{
  "dataset": "capsule endoscopy frames (Kvasir-Capsule)",
  "fused_qkv": false,
  "parallel_block": false,
  "positions": "conv",
  "residual_init": "none"
}
Rows from block 4 of a small self-supervised image encoder, named by matrix and row number. Rows with one number belong to one neuron. Each number is 500 + 40 x the weight over its row's rms, rounded and kept within 0 to 999. All counts start at 0. Numbers have three digits each.
After each neuron's rows are labels from the 100 images, of 14976, where the neuron reaches its largest size: "patch colour" is the nearest of a few named colours to the mean colour under the peak; "top examples" is what is common among them. Only what is clearly more common there than usual is listed. The data: capsule endoscopy frames (Kvasir-Capsule). In brackets: how many of the 100, against the usual share in percent.
# gate: MLP gate (model.blocks.4.mlp.gate.weight, 672x256), inputs 128-255
# fc1: MLP up (model.blocks.4.mlp.fc1.weight, 672x256), inputs 128-255
# fc2: MLP down (model.blocks.4.mlp.fc2.weight, 256x672, transposed), outputs 128-255

gate.328:512509493441501500516474525515526480485424474476506453552512497553451545487514508543540622530494495555466504499492505548378503511540443548452491508441486529518443457468473516511537490528490482460548539528507450466509538541583454451508560470523528487525470536480503458529467426437449536470501479532499464509479441483544501520506428518478533521519550507474488470526517560528486364530535
fc1.328:469492519455411492504477488503510496482390455513444416546474437510557497479487529503581546462525568501507538546508514503465483480488525559526582486523490515535559464477502553518552486553515547427525437475499462463485548470514499465524546513507442516484546497486488519484505444475445481529492469592508428468557448465497488534456449559482524509548554479539468434515503535487522469564488
fc2.328:492475527541505488506487474476538506468458565424486535569523446490499539502561558498518438483476527501512503522504513530557579517456493485597489472449484462483516515548517550511461556510482422465560470536580417518535486473464508497512545502533504503458488472581513448529518563508433513474522535438550514441497436429501513465498435489465476464404515496447503497483555492513542449512472
patch colour: orange (47 vs 13.5)
top examples: finding: ileocecal valve (28 vs 8.8)

gate.361:495484441522535514501449527547574487476474540523559456553464464539507458440577552490508483524475500521499469438516496521457597508525529451435527451546517557512533459474449516471510531435489530584526496460500458525510526466520553520487486485505523443565487490523487552484624556443548471477473556467524464443473527473527505522503482476463513467489485490424480520538541477543453551528479
fc1.361:515538466550511503560510484524510452417494498516535486491503450500527423448529536545561482570479529480475443496478448589536576500499455480484502477513476536469457490563469500511516545470519517483487489546530532506503512541531522483461466482533480481511560518532514469513587566496512515509498498478504484398467463496531497494396501518432534531513487523505439454551474464464544570491440
fc2.361:484447558509432500429463480463510499531518610502482493584473487561428493534564531495530534527569523463492504507499440536459528526548430535522527471425541524426520544456488531500502553485454562500526588536537470458474408452468567494525553469482501470553484539432481551477527489469596444451510524504556511538481509477503470492485558462548478569540540474587531454448457528552567464432485
patch colour: orange (46 vs 13.5)
top examples: finding: ileocecal valve (33 vs 8.8)

gate.332:525529531474476579465585512574522504527516471526506476444565517488455510519473499552524490446440436450486532497596407539460482457491487461460463497496551503524561500466481560510492475512480417462541569518470429526453521503494433520485504491492524515467519498535491480484512525471573538526499498503564526484554421523415444496551550576492508481516509462507477535469488512497547497519446
fc1.332:586479535563513487504468514544532497555458595571491495490485495558548455494484536474534456452482511453463471512490424516484474545521527441598524547476565537534522538481482575511482547430535536504425555442479515428514475469454473550490449541509538493475495464456508524546519554526466484538536468419594491423516446555454417470482443539472505500497472402506432512516494480530455581521418
fc2.332:488528526477486504479479511489536536500467469520497525524480513492454482521570491438558434484522510501491500494503481570455512523504505503460534455488540485539491457525583503473559488546495471474491533536524555445531495452497416460493538486519446390424494483485438434496489499556451444496440446513449516540525441523451564511418647494503552569467513512504540391540465523535485504477547
patch colour: grey (50 vs 8.4)
top examples: finding: reduced mucosal view (41 vs 6.2)

gate.576:545492469423538442536521564505453499469476513507525557470485553518490429535515516474574518551526506539466511517518465510494455502475477434509494508513543477461549456514446430496531507484516523480571543454463494464512500508516485543536448512497488510490554550509472513534577484471518486523535476550482502470449449480456492529492515449535573442544518486457503544492539511516490456484590
fc1.576:505507502438549439554535536486541518405596549487546552498481495578470541489544436522589492536503486517484499496510493464479485485459496490445499454498505508544554496530488536502541448477529485510512537504477503545545481573457480519470501490506542484556489504522541400505500532499523509533510516523457505518467503545529485535544452426482505423523471478454475412495461487500564473485543
fc2.576:496479434484481449475491488514516498494444547367499471496466543499476493473568520514486388422451492417458436551526483557455542470514496454517593519472481503432578533492479511485487480493513574539534440505489506544492506488484482533501462532474517520590473470499492541484491577426543480529567505499459483544486460495485488574510521539529480545487513536518523554459428433500451478484495
patch colour: black (67 vs 6.8)
top examples: finding: ileocecal valve (27 vs 8.8)

gate.552:436511528419531465590426515558411482515483514485521515523473542537569482497497496513453445568516519454545479497481504452480482463477433429489561479458520462458600538441481523510447564519529472484505509491505533445512476555459529518474506484495467470538423479552434523589512497494474529452541486445505431515490473487424459471438419467491546473550508539604529515558567482461481499537515
fc1.552:495511568447517518502487462444523505549483573573491566419446514459475525468454481499461496608519468502503581499493386532459518474546511462504588569496549449516557561481488490506451557478525448454504516492468486513516441469466483531509533490498463418535440478517433485485468471528481489403516515438483463431472498519491497526456475553505532493552544543446513463493522511495554477474436
fc2.552:546477486574459502475463554499484474521500514414477522499542522501448450502569553494469465355474521456413445417459429532507526439479488509509537484533485452476501580527510472517528439483541534511540558524465588536553524455475507565476506482480523461538454471435530487512515515465511554479533570492551450531537494512466530522504500506524521516481434451550533508541466488528526488518512
patch colour: orange (40 vs 13.5)
top examples: finding: ileocecal valve (30 vs 8.8)

gate.232:425479475415470536517541598498480536467499521521493469510383538506460458521478508534421481489559607511525529593484467529448481541498424472538537494507504426494544497503512539513526464573426464470527537494517492401463523484502517455508521521479432477525503476471471442534516441501458517461456520543502429488468477489431536456473470499517526523535502522489479544502528470449516546518456
fc1.232:446502456409503470501523581587478502483478561466512578571463504466495488515506502500491466517542556547520510587430442454464498571510472536538491472525454433505499449494529571502527478597498486527518460499469464403466486459527467455477486510478431455507469522516479481495520459508508455485465483537485449535460541511448449476431434534529568561528551518513465508458499477419506511618518
fc2.232:519502478561530435449486506533510484495502410465473486444448397495532411524590493472495543486572503498473457445472500465482575449428507509487561536539495486474527554474502551517462481523515411479527528492424526503487447471451548521490426504528497540544500466449537544529391474540530545523427584516496468480512504518424497443444489493517501513536455434504522507515429546460532515489502
patch colour: black (29 vs 6.8)
top examples: finding: blood fresh (41 vs 0.9); finding: ileocecal valve (38 vs 8.8)