config.toml
translate = 0.12
fused_qkv = false
patch_size = [4, 4]
Rows from block 3 of a small self-supervised image encoder, named by matrix and row number. Rows with one number within an expert belong to one neuron, the router's apart. Each number is 500 + 40 x the weight over its row's rms, rounded and kept within 0 to 999. All counts start at 0. Numbers have three digits each.
After each expert's rows are labels from the 100 images, of 14976, where the router gives the expert most weight on average: "top examples" is what is common among them. Only what is clearly more common there than usual is listed. The data: capsule endoscopy frames (Kvasir-Capsule). In brackets: how many of the 100.
# router: router (model.blocks.3.mlp.router.weight, 64x256), inputs 0-127
# gate: expert gate (model.blocks.3.mlp.gate, 64x128x256), inputs 0-127
# up: expert up (model.blocks.3.mlp.up, 64x128x256), inputs 0-127
# down: expert down (model.blocks.3.mlp.down, 64x256x128, transposed), outputs 0-127

# expert 28
router.28:526511478471535506457490558515541484498535593514440473457513554561482527384485528444421514564508472487585487440546518511541496566508530438471497515452510455512491400505548429460487522475494585493508495439502519560503494481486551485510458515487518481492513475503542580479407461477514463484521474556528443485516523446452537516448537481495482492541515562539506466534537560533439538496542
gate.0:499463467501443437449467486495463489474510486479554492466542485464492486596459460536617446452545499501522498491526491488493486509491509520512515468518459531560539523563512472488499448517525413504457498513512511430499484529477473543488540454554538483473522580462546546405474449581515500473522573477494504467503442495552477505525495541525513509505471476476514464476509439491409545493484
up.0:519462497488508417449510523497554489541507544520505481564512580547461540527538504454499479495489559505585533469492490510481537583446504461463474430539556502564502445426512492493476477529538551542506569447473472537499484492529542539497539498508514495507549561420474477441473405481543488491504534501447485547595483472543501464598532561525503520559477528515504503510539499529479568522599
down.0:524535537456542515501540555569519484477581509585523469455488539410464471488506491506530504492526518524524499531464516462604458421465445455536580541517479483501494599524496533481479508402511525563480537546514520558548489527509487460480586495487448484535625502508551530508460416425498558487547527402453526525486508472489549504476559524482501474516538444487460523481505527570492544489561
gate.1:470502586566530510483529556457412534502480384484377495545545464504485525488536445524429469458496486537471463515496508482489541546537532464486556533456482475501525557533443489501558561526542533498515468564539499558435544521488510543541527410519468484478496465485545516526564480501475469519566514476413497486448483452514519474482464658490487491496505489533507521497507485515447434545542
up.1:489500520459502458409442550494449466543530557456460496537459535443519515511535488446478473495500469459490590509504554508508483548517515500492526529466507454495469470542431436472544522539480524498466519549489512554488458525450474561539490503520510402527576474520556534427425444506589448500478526532480447516478498464486456515482477631541529522499462524491581512461473452508479495549513
down.1:498409576538510491543514484542521653513532452414510553479532500547532577512484500481507511462532474496488417527521460472461511505542525456508485522538515535460494535523490460538511539530555495443512489456505491464474501577540497458516441466590555511524445521540511503490533459566508519522577490447495483492493468502490560543441446467487491507474520520531521446441462577475512513469448
gate.2:561517460550513553603538529498526533536528506593480493505503481581491538461456502527416505495440483482553442508510484506567519497443516460517448476482569533473498562529569555485575470559521520471461540461450503582526523471521572512509476524431514494486421466464485506459494479438500542490490441473533512481500498487481483486482511448553557470474438567472530460490550515498488581516491
up.2:560502467530533549598541533514545537535539521584481490490503477595487559468462503512421507501443480480553440498501490509555520501445515467516450482470552539464503547525576541496577478554519532473467544444456514577526526475544553510503462515422522488498443442448470506447473474433515517481483429462530502476514505493485498484475511437545555483471440581465535469491552513501486589525495
down.2:517456476586479478533448550514495477462519484433524464462472545540490583473511472462501505515602488488474465548486440519463541561491532488545427504438507475506547541525475488562500514512478509498496507499551465393462512594489528487462488473582488520467479500513459460472427512571557543436513487490542454478543560564485545526441457462457531521499547517497489492409509518413488511527508
top examples: finding: pylorus (25)

# expert 20
router.20:496576439481428490442439488502551461482532525490474491545457488559477526509463516532478528499522524507531491493536481491399479426482433530483493433461490550494441478476493477557460468506505566496536412548515450570429518561574530498513521533539462485545487557508463519496517611458483469470596475548489448571449437462512489466437586560456451501483568502478556501512515480498501519462501
gate.0:542534564527525507555513514546542576482500496545528529489545439408493480526435461447519498533460462435498470451492450538574519482517602435526506553535522458579531503492497501507500521558471448482499510413533580582558507453442488513522513429500515521528523528503580468469516486440552525502509560491513557491560487540543441517552535513577537552496494470549498544499524503533534493511503
up.0:492470456471536492456481469440391490488478549502546487512479567512471470493504578508479502478504439491480509490505540485435528573497465493419530485517492498506498496486466491487511597482487454450437483505536428428429469525476556488559482607531481465427518476496441536497536461441500446530523442498461502496424549472473518537472506538458553463506489498505598423531490475517463469491482
down.0:455574580495566469514488460515442599504499517487488443504521492451465505431582469501524509486466481463531468457486483500535448490520474472516509474547476426458537498467487475543505494548509482576481477513548505491498510398558518527487491608459495529467477503566505501484552538516440504532460449503516470474545553514477496484546486390426479526531542427500540459533537535473527527382461
gate.1:508575516504501475581531525476506518501559533428455499523481501471579491496553527497502536484428488478490490504468538526466527576498538518535531488559397464550493422493535528547479467607456463518531544432534502438547444458465540541523485550551490473433458460496495476593433509503518482502460510454584486458561566530528516524577516521505558590503504493513557464563559537508529421470516
up.1:447451499582529489461470480493530550481470501511536514515476496459486533473436459523485472551577485505530530420415465462489384559474500435526490542563548445520493549467484509430540510479434440482454549468451570550576513508547485472517536414525485503572502448505584513455473415484561476494478524502408536520494494488478466494501526463548519502532470485541473452503453448478478501503443
down.1:491464440476416504456505510519515532556473502508504527470470524493517542512470485543504515515519484510530503491489503512421419521575517484504510483506474594489566563488511533550512478452446549552486523498461545519540495541560456481442497469541506477488569458471565481465523501532621482545554514570496558486453540466533513497528469454498525463527488553508486567401390526499511527491444
gate.2:483511455546506521473539536534607494550566525514520509530457476559483545467537496458393532533455578489466521531509537520485521512504451517486465533408470479522447541488509453528434475570561484452552475436490596518509494511526524462454524527480501487567529586488500521559509521375488458448470481505544514487568531482475533477475507547481455524546506565482568544569454513491508465497469
up.2:495534435513462486469532551525594499548575531541487501496476471575501524504517507462383490515477543473476541537500538533494499499510458510519449511398490515573460573498508453493432476543585466434558462480500594574542464494455493472465545529468512483549534586483478522575483510402481477445492504512564518496556496450471534494469502563456449562565517563498583534508485491495483497498465
down.2:489527534541452488502473431485438440497528485463499489510447526492580489497444493535502478574466486575507437489496479522506575529581477533357553536458508479447507510469535479495507540488538495522496559490528507493512456475449525524567548489522557490539466539515484484552516463495548471502499398641457493547550488488534477526539444501587533560485465605505554566468575529553512486395451
top examples: finding: ileocecal valve (43)

# expert 25
router.25:526446504532414427506483479395519564454500556489495485511532551554498555541509517500487492470535536459522481472479411523522529534448520489435462455513579412535542460493548491521483478543572549500486502517537567448558511533476518495478504464536483428502526508448487485534554475469551470569461492475482523592529566525478555406509544518431543510475487517492552492487535466502481499492462
gate.0:490515512595509570449485450538526440515473439517534512503596428527472486506499514472509494531437493511472535526477502506529496535544486495520484539437449529497482499465523525484448417464473461462499459480498473535467507406565509488478491480467462559520485520506514500487540594486414512453521539428457498512517476497532514520522473485481473525550530465529548449528499505513480479617583
up.0:523490449503496517491478411512484516543513543542485507507520557502388479559430549408564487520441507504532545525473456495527517499413509464546384494492529503553555433431475447461484451446489541415487520475476560442588526439434475484450472515479466567456469477565558458478481524540509500507485536453527503513573499459536537474492544430501476482480484497488472489425532532437440526513452
down.0:504528475575548544523418476577460376502498503501534459530510530459501523497431556512494498509470492551503463453494432512567573490463461483506494564503516451529501496518501542498523569511541531451492530469499536497549514550455548518550539557469476492597528487481480505580456512513539522548517488625551528397534569526486521516528489535538573512419476442527461507533469395487522558477531
gate.1:440505498502481504421526508490455491518495538455524538505467492593425574463413484479494524456500554516452500490553432522416433546445440483495535453549476502470429492507453493530491439497563502526509492491498528508550560497520466514549507503475519547584450555510556472547484546510515479430499561459521559509546482473445478495501522503571488529509494566458494480570379451498524497517550
up.1:497536548498530513481508492506581495485515536467519531492500437531472490546517493516542522519486491536513406507482542542488561528509585463430519498491547482529508525485535454456484499406485486511560404571513476562436406524437520497468488471543455493562550545488482522475554551534449491474530459537490431477533454459497464538475469491471460466527409529504478572417560491513537438494476
down.1:502514503541538492488532532504446458532478529533483599530495527446504449531551463512413485460486585499481513528540529479429478515512483502390562537484528602494510530541497504496477456544436509472476523515519486563554523509533423496485495526463468455527467519456452515500519474535492521502555486493527444498497580502455481471493516539486439511415471493507544383510416497518535552533451
gate.2:477521492496519546488453509523556484542485460585549483539443484464508534469491499399439495507558525513503444458468582519500542451512519526547525506467515469516460502491447495552525380535517494502543555487473378442433486520447483524458561479515540522588524492496513513492486584414515473518507516526536484445550445541498506543460488536592459468491547491489519641527491490443562522458510
up.2:479491485472568491469560460436449517480572451410475502474562407553488446556542458498579470458447493470576505494480479499430485559459568532462564561518473457511469554489533478463449606484473443420481513467551545520468503404528566537498453502491461509493519530463506498565453470507485520415491525514490522469527532434535565527546481458457516517482541460535540401508475520521414482519515
down.2:502438517469468482546527541430468569527515515478486510542504496482498480503467626510501551526486475503506498494445466505494452504562550514618486509512487487441523480480487494519501525480454443431493495508378487489468460535521539510544473453534503524507396527533609533487433613450483527519615436537449475507555487476484470495499507464507520474529516473430472576456462469505519518486431
top examples: finding: reduced mucosal view (39)

# expert 54
router.54:543478521538523455533505514452419528545477439515509493480536528467547513552525601498551466504498538454555526478431454486473494544478492525496512446542466458501518493489488527509533502546497540468490600484516523436563532539467527529472555440515567467502451448521565509489465539452522451499486471476478463499488450541504464505553519537490488477577553532449515495540539493547441532498494
gate.0:463490578443482533540521522549505535460464438482505482530527430575501533436508495444560476535501465519454454461540502494547546506505466519516465471466533460549547467550516492498468496465509518523535490550512458519522482486504414539520492469554536450470483486457478485440552420669505578537563523458488489529455573506494561492473452495447460487480446512511537470512467525522525515405485
up.0:495497509508420526529501544510471434457524476503518501524533477450515512488502413482508554547509495528509462495563496511529485410573493503521559537526459527464532435514448536511492468498472411505539439502481483522411451595580486513536465494546528444507477507399543495493596459545441507499565522483439493509533515471504497508473550542499520511466422538477503507478443507469509504572510
down.0:478473443532451498555483494460495413492534493483543404470515498397510466464500525495468536500520473515521441498521531510496513505460438470482491544456488449511495516520508504528489567488573478428486487458564485482470541592481542526462536516505504516515539503493518535529557411486555529566510522589556481497489601514521508471434479561427564568491555502492485486454588458486473508607482
gate.1:491510482518482510428497495489479475543521464511492493479479508410507452521514451472519532489545501535508581498504576477463531485518464541512545528444515589498517441441536436528492469527430599546484497440497496556424477493555403511451526517497520620565461495514492462474459512498472555439443471608583542442572487462511516532524503542429458512592542508494476492493446520407462482482463
up.1:506498547528504527483497547442500529547476447579390503538509504457479546489550580538520482555467510501459484546470445508572525557486478455467502430534490390504528474471571506510510540540568573525522539491467549531504485473424526516569459451513510462527515474486498515470481492535466465559525492490522441513388561442493515490492439462595458491395479523528517432538570487512510403483503
down.1:527554476561512509514484455441500450507495577498496530502491469490482459480532438498491468502445521532510372555508527516542505515492487544477510518413487473483502502538493504460527487534449545461498506550483501473553568541485506502478470562472491489503494479464447459509534493546518544464472536435547455538477607493504484493556544534535487480464501434502560541495464393547453513644535
gate.2:482489425517497454519504474490491509538590483432550525475501494507478464507547604467500551459535506507555540460504528517578545491510476464488484612520512573528489549574482512477472453517529380454457510439502603487476500456437513523519489482463445597448512550520506490486438481433504461459472570468523540502624574486465503460472499560505475504520462482540493436503544501487386536549453
up.2:487488507424502519526524493484512605499488450426499492460524499378524502552468439416517484480462495533472494518542520484505443471543503520526461538462614543477513514532494473483505495511507520565470519555470455512476552484514482495529500443484501528427508511440489478473580477530491539546496546507388579530637555537503522483501464529537456539506483492554512471498461535519453435472545
down.2:504580501479452422513503484503469500499419532486477409503514528558532524448497496510491466536502474568522621481529482494486379490441509543517530457408497548501480461502477513518482508640444441505505490476500492449555546494480494523464506551466447488398513495497562500444521414509533468509500510447476500508441411506505499501439531508505526477494418522478533499506578539522497545507508
top examples: finding: ileocecal valve (32)

# expert 42
router.42:467520586553576469486529549478446543546488542502484476534481579480585494466479559529476549504542496447496555600476538519511557454543533461486567504506429467491485460490511567549538493535489492487441528424552500455518500561447441487476464508512547489483487459436487566543556485470474458534501524491427441433479499510483498527435469434446536499470470543490504504464489514553490513535476
gate.0:507600507484520492459469530446497554516467510515504538444474539446492488530556501535479485495546533457512542486528493533483486413524522499540458476549441454509455470447468502538515514549534492516439463472526525477519536463475439478483478551493487499469465456412470484561508589448496523482443502503477523504521510487536503519400465458511535416446489534549555538485491448581439546514469
up.0:506439521536505519563501424533507420542521548536481482503464457514532504517534538482550519524484463546447485540439460449529545561473503467471550533484517517489516519561482497483520477455468501471576531551471490488509437554521540505532498442542503448533529531627533500442518445518508469582544464507470477498514435560431440474569550551484479467521469494428415516485523523474562466455487
down.0:499508482480515493469517493439454469528491587502475531502543483507493476538528448504504460453481516542451488508505495502482505428466454550570466523495554542468546509527533530517512485493467455447525490612436531513476472513491527530534440577484552495537512494542477482504529493551478461534446492405547467484497562449525581456496464460480497505459449477509453520481519500555459537669553
gate.1:522532471584535556453467458529504508461510535456449483462523506516433471496383488551510541518495438496519476525531484483458471550487589483392507503496516557564494524520531475518476540436513485570472486464498522467562554460495479499612536487523539411474502544516427504505557495495479501473506531579480501477479526482519493584451551452520481532465431563443585423496519557513495490506470
up.1:461452531429490462552512546470502461538482460552555519554510507471554529502597525474502444493518555527484522480465512509570525436510422517614488493487494450425517475493486525479525466572482531459527514502496484517426456535530523498396457514472455599507514456491567487496448495518500504524486476424523490526512477546496501446547438559473485461547562392554390568500474446484520509508496
down.1:509493487393398494483546501562450519520488547514500474441583472497493460479536528524506547497479432498539540512478551460500479519518484490410420459543530491502496510451492518510446515462515532584559447564487497525498478491513528526497514586503497514562524479468465515550440417401497471496559508468511579488514519549548490537428517540494478454483504589540454544552509539443490526457535
gate.2:534544534523481500504487474477502572500464497495554517530494580493509454485417388620432549503470527495510514535523552558541554494477530497500501451500498585540534550482594564545438451532513473582482474439518487449559520544526478518499509545459482493449567501575520498499569501464487458503529543462455462442557524529502553493444554493478526522472491517450529421454474506491494505460496
up.2:458459454478532511507503525514509438496533492501441490478503426491482543515585635405565450499536471500511464481483455431461441507510470497505493541518518411464478451521406436430563550466486512414512537562474524540443485454462537507499494436534517501536444484427465488491436488536522532484469461524547554549442474457504452499546453516524480481541484482541466569547515511496502480540498
down.2:478464456455459550512486561495462545500467575479492542473499509527519562524484521487552529467561508499584455541508463479512505533565446508527503471499537560471474478491474523532471482393594448477486420540467527461473546592499528522536489527555483492497501483510490468427513492435538467536557478522531426459615548503463506515440477510483537439489461550459491467443569506474501464391465
top examples: finding: angiectasia (42)

# expert 39
router.39:471489551562548492465586443412476537476482494472533493546537447492532476522452477455502429550466517505522521521467514537504528543524508526447457495551487501544572470485512497479531496443559582463470577478561510464588546492527470528460533445440544462468455443555575537436539477472481532500494476439449498476535491480567450533474486490501495471577413486527539479453485511485473538438452
gate.6:515504543499525538477468482509556554471506521481391501513489474471479537531510497473520540558467499480528482551551520505522486550465484447494523468516509508490409551548567490454507375499542526567566502550462482484483477532450514506503480516513503484507490597510421442517546587534497483480486529489506509496535477473484499539511523607516493556467486506480511532488610511481571558468464
up.6:535530459423482496540540585506446471456539525455512517466481548437552432540540502503546487403500455440519487488536486517509565421558489510601555523529478511499489457475498511530483595528449462444487432512523518524446445503474448520535436547486463546549481523477572462545497435560497532505478437502593480458395513507535499508487511439549526607475486451482522586467525576569511467545507
down.6:478574555484577505506445467496536466487510511508558445479515539503488513566505438439485469487456458515510427461470538530435479483466454475542474491492496476578474501490511527447502462507500458456475602521554482431513528524495570480476467454563551514443505499430493536466537520464511543533554469538460548531446525494433521495429444519477429528547388442524447458534527468478511492502505
gate.7:493518523490430499519491462464536476489482584553487494541492494560515517452570426541539535488470505459460549496507445527502510418621504512594453542490475506520456464470526467460521526471472427428551453450467512531523512423486489453539485543452445564513579552552482446571502451483484517531463486476478469495493490495459487503490527441492477500539470478499483554532406529546583529489525
up.7:462471518499417456410460531538514500527533529515451499521520501439480492458538538441509474489574508506476475486481477496499499492579454490565440589576455433487534447497406450474504556564466447402555524524476546549460495484552538505539530498571473512542511457456463497479487519515522482470479491502479520517568535498509523487520444567500463512523543466495491559532462524483519455570508
down.7:511523541584443563490433444526519558503396544451520531498490458474492524523530517515476466461543478564444596460491451518571526539489537490441516536396537504486539506514510560473523578518487477499459518554471505482457501509471509473514528491480528497511467508506398515486518514531485512600502514523498556512571474465491484481457510499601484567519538566498514513531546486570432496462399
gate.8:524469502535517469458513458440526535426477489523566553537505444468533487539474449515481474544512533485531482423462478576538505470503512549431470500513460504490575488532494523491530521503485564484441576430536434498576496476539506561473519457525503475437469441508529518458462500404513539505477493452454523430538515512593474463528505513510545469548473524518517484496466435513464555505449
up.8:523472500537509470458524454436530526426489489521563546538512439472525484542479444516482465546505527486535481423463494580532515482506510550433463509508473503491571492536494521485540510505491555484433587434533436498573507474544500567470515451520499473450472444515529524446474493411519539502468499450464520428531510508595478469524512513497538470548470516517517482503456436513473562510446
down.8:464464496552525480489484491459504491472407519479482494457499463518467589489504436509492475457567532568447462468519470543422528502470485526471528518452549491500518498553508534555537556501519493430477505479500485445435471589435548502529493605525541528490421504459468493491521506552471580543548517512529539504542594509534509474459532512495564488527557496508483524464574489507505412533488
top examples: finding: ileocecal valve (27)

# expert 45
router.45:497446599519531508533424433511449552543509539449574517470500547529534546509560565500504492516472483438513558552436507494523532510534443454444528462564529415511565489554479498499530468540560588483485521449554496453540523532481500574474578452464516487522473394522528501481505513431557475550524483539519464494465458470475476462536485498461523522540506470514460554489491524514497494461497
gate.0:488533447443522427497491469460507464523498553483478506528424496539477498467458536505484503521573561502523464498512525504491530512528435533431471531623466517510520482522526502495473497467599486558547463451537555382512553548384473466488508466516513521370516457451480520501510500541503447441520480426498436523461433482493511466506461499456542550441544440516478521462536556534519503408577
up.0:497423569483499473480456509460454460478537469568476494517582419427492499508541534483464485516490533478450524522537498510538500449481488463449455553460481505517581537437445487512565531555511517490490521522496482435488467508438544510500487466435496452487509477552446514460498483497495504506488467492524528448609535513527487500475489611592516469566470450509425585540471486494502505562395
down.0:490499470494513478564550404467538527481514468425499524454532479529522508529437415536483533474430501550570516441530531512512513487541479474545523480457481504559481522482469504502478505442409545453565549457504489446586548537452524439485525521561519479468531519507486529549620467533469467485461508573488504495494469452542503512512450502478537572486481550489495558396522525516474488518483
gate.1:491467553458558545530508442530524578515405476439552477477540552530502518514479502545482466460497462597496475502511485506514507489471475493549492523442530507466467560517507484481448424546494515508484479460534496529582552450574525467467547469481510509551525465568562470504451395425450443570523523448534446493496486563428463482519551513476517477515567519451417513514485516469477492484456
up.1:487527492515498465442465565530518506505560508546495491502508473548469463481462526468507487458490493527466392570482496490477479581508484470489475502508554509521479485503509485489469513472491449540502492504468533525492547513445529573476459518496485543553444592568474522557581506601510526537493580511453497502496500509567548562457478472548508551475504519539545435504528501427493540522506
down.1:516411476533450479420586486533537503503480528501493515455558500500526468435451543502462485386514475484527475499545576461455499471606466469480516499453532544528494538536513504506498493497439498510505468474508497473520512473558488546551531441484534466502555478453510534499535619481456474501436593490448436494513527470497509497451523493538507528523493456500516495393578540539508508542471
gate.2:481498508477521452469463483474511509493515527485499505442468458497469515533471503519576538474543572439497515474522461524446501499460438487516461436503421456573479536503453475542472456478416573550472556540533533496489505505558473476513484525542445523508520497553500511473534425499481574472534502518536515487561430519577427511473531552516496550439566541419544512487490500486506519447479
up.2:501468480517519438503407512453438483559527494476482476455461508439460453491441498469453606537553494429505520486484527524505518496457519471480586529507418499571625514460450515507511508492499533547502476542532469472423494581430475445532448504498489479475593467488472550463532523525486518463501557497527497561539536503531525535437514538479522562523582537436586475457559514478531508469395
down.2:467518509579448506485567488549472538475457500459465485487515514526502462480485523507476535490516491514503448600506480448536521506470469523517503477482498423465487547542554450537460417504501441535514452555587498523567458526469507439502460548497480526469462484450531482547556508477496493406535492468480418496510350498491532484571565518486514430431510523499464492516490508484555549585520
top examples: finding: ileocecal valve (29)

# expert 0
router.0:485475455499481544494532521548554530499518470611463492487554498506477507463491515400403465490471429519495502552550537509527551482538502527489514508471503487481485506562462480482575537472374547524530490512507571591478553436543479451470543470503522482593477522520486514468517494480550456479494494469528495478515535514467530527507444539463488510443452491517553549469486518508519518522525
gate.0:514504583566525578548542532541484518460484524508489518497526433460490468537483493421464521463453519485441489607512523491441556439488476458515450515527500513473502533522475492544552521464540602439469424438500485454482421474523566519490558455506508502496463531483483489512583505464492439530507561461473579472491563470489509460531423493482452539475508514489505507551468533521526466474531
up.0:525485598572536570508528556546500540478480497528486513519530431416483423540491493392448549478473495466457494618509533497478535442509501435530446531487513516471503517527497484528516517463547548445461450486529445447477437494506583514487537429522543517489477534477526486507571504456502456543513563468479536455518570501468508478535417489479439514474518523498504496533490524517527478483541
down.0:534527420502590459517489548607505462472500511512472462510482533467486427497557433510502520523497506518477537517527583504544510466463458545528481517448466459508518556510480520498519460580550537556539523508468529564482504472448526503515513523521473475508514479506447517463485560499518451495470485437595632536508509485535520531502505455474531436478442547474485532468531496532480512540556
gate.1:507534554480578512562534503526465484526498556534560503518481498473521510534446507510579492424483521542540477487480508522516513471449457539572538461447583486549501493489532517545470349515558474482444486501493454389482559471480546544587453589477480490435515490434436499479502509531468579483520423529539410455529454513494497446543569535502525509518453546481417530516553511532494511495527
up.1:538498470492441515595432465539413481583555510522541505487512488568474540484467533543518459521498534438465530471514487507515479533469496485541470465477602535500484530554485526533523454481586502512442544489473426438547563486472570532518502510485553485460439509498439525465508508506580542544492526527533465457499519510491507457550485486532519526527461563496506518553440509489462606516570
down.1:512433468536560546489552602495514528474496527526457461528506526497513428467539466536508517469529469439552507493505545486428489483426510492451454487471532549532551495510532522567530527459527557432483502550477506532491510517506504464470456564556511480560546498546442532500467488506457490451422489427558516464497470480518510503577581442517523499524531417450535523397584467553490538550471
gate.2:493502546497586564503490462513493546470504501579533540505471466467465445556543411424543545504540445472533440538477555511480505455476522486454508458505460545458518516525490497506514475504483454556474497569456446445482464509532611481457485528562493528520470522596551491477477552477498459517479544433447598439523525508502448502567513563537511461461470460480450474530553533483517490468531
up.2:485504510558442476540525513462505439544508522419449479495504499516574549469494570523487501464482537531435558481491477498493526493535467503619444510529499502548541462484479522493503470516507512448522536501565498474476545549463404555540494460424469482481517405407485534506504447554474552536512454546490399594507472494528522444449462449454514493579517498486508512459503473510483438495502
down.2:493432519554382508571521466393533467536506507511479493516466483426471544520482507568517510525442516518455593549511484507525516494519450467467510484492502515456492543512513504485514488518533508472507538515429490491492506446524468481480456496493519467515544495493520477551505444494585506511510490612478470521492445500526548507511565538470528567417457541476561479483457494517504470467378
top examples: finding: pylorus (50)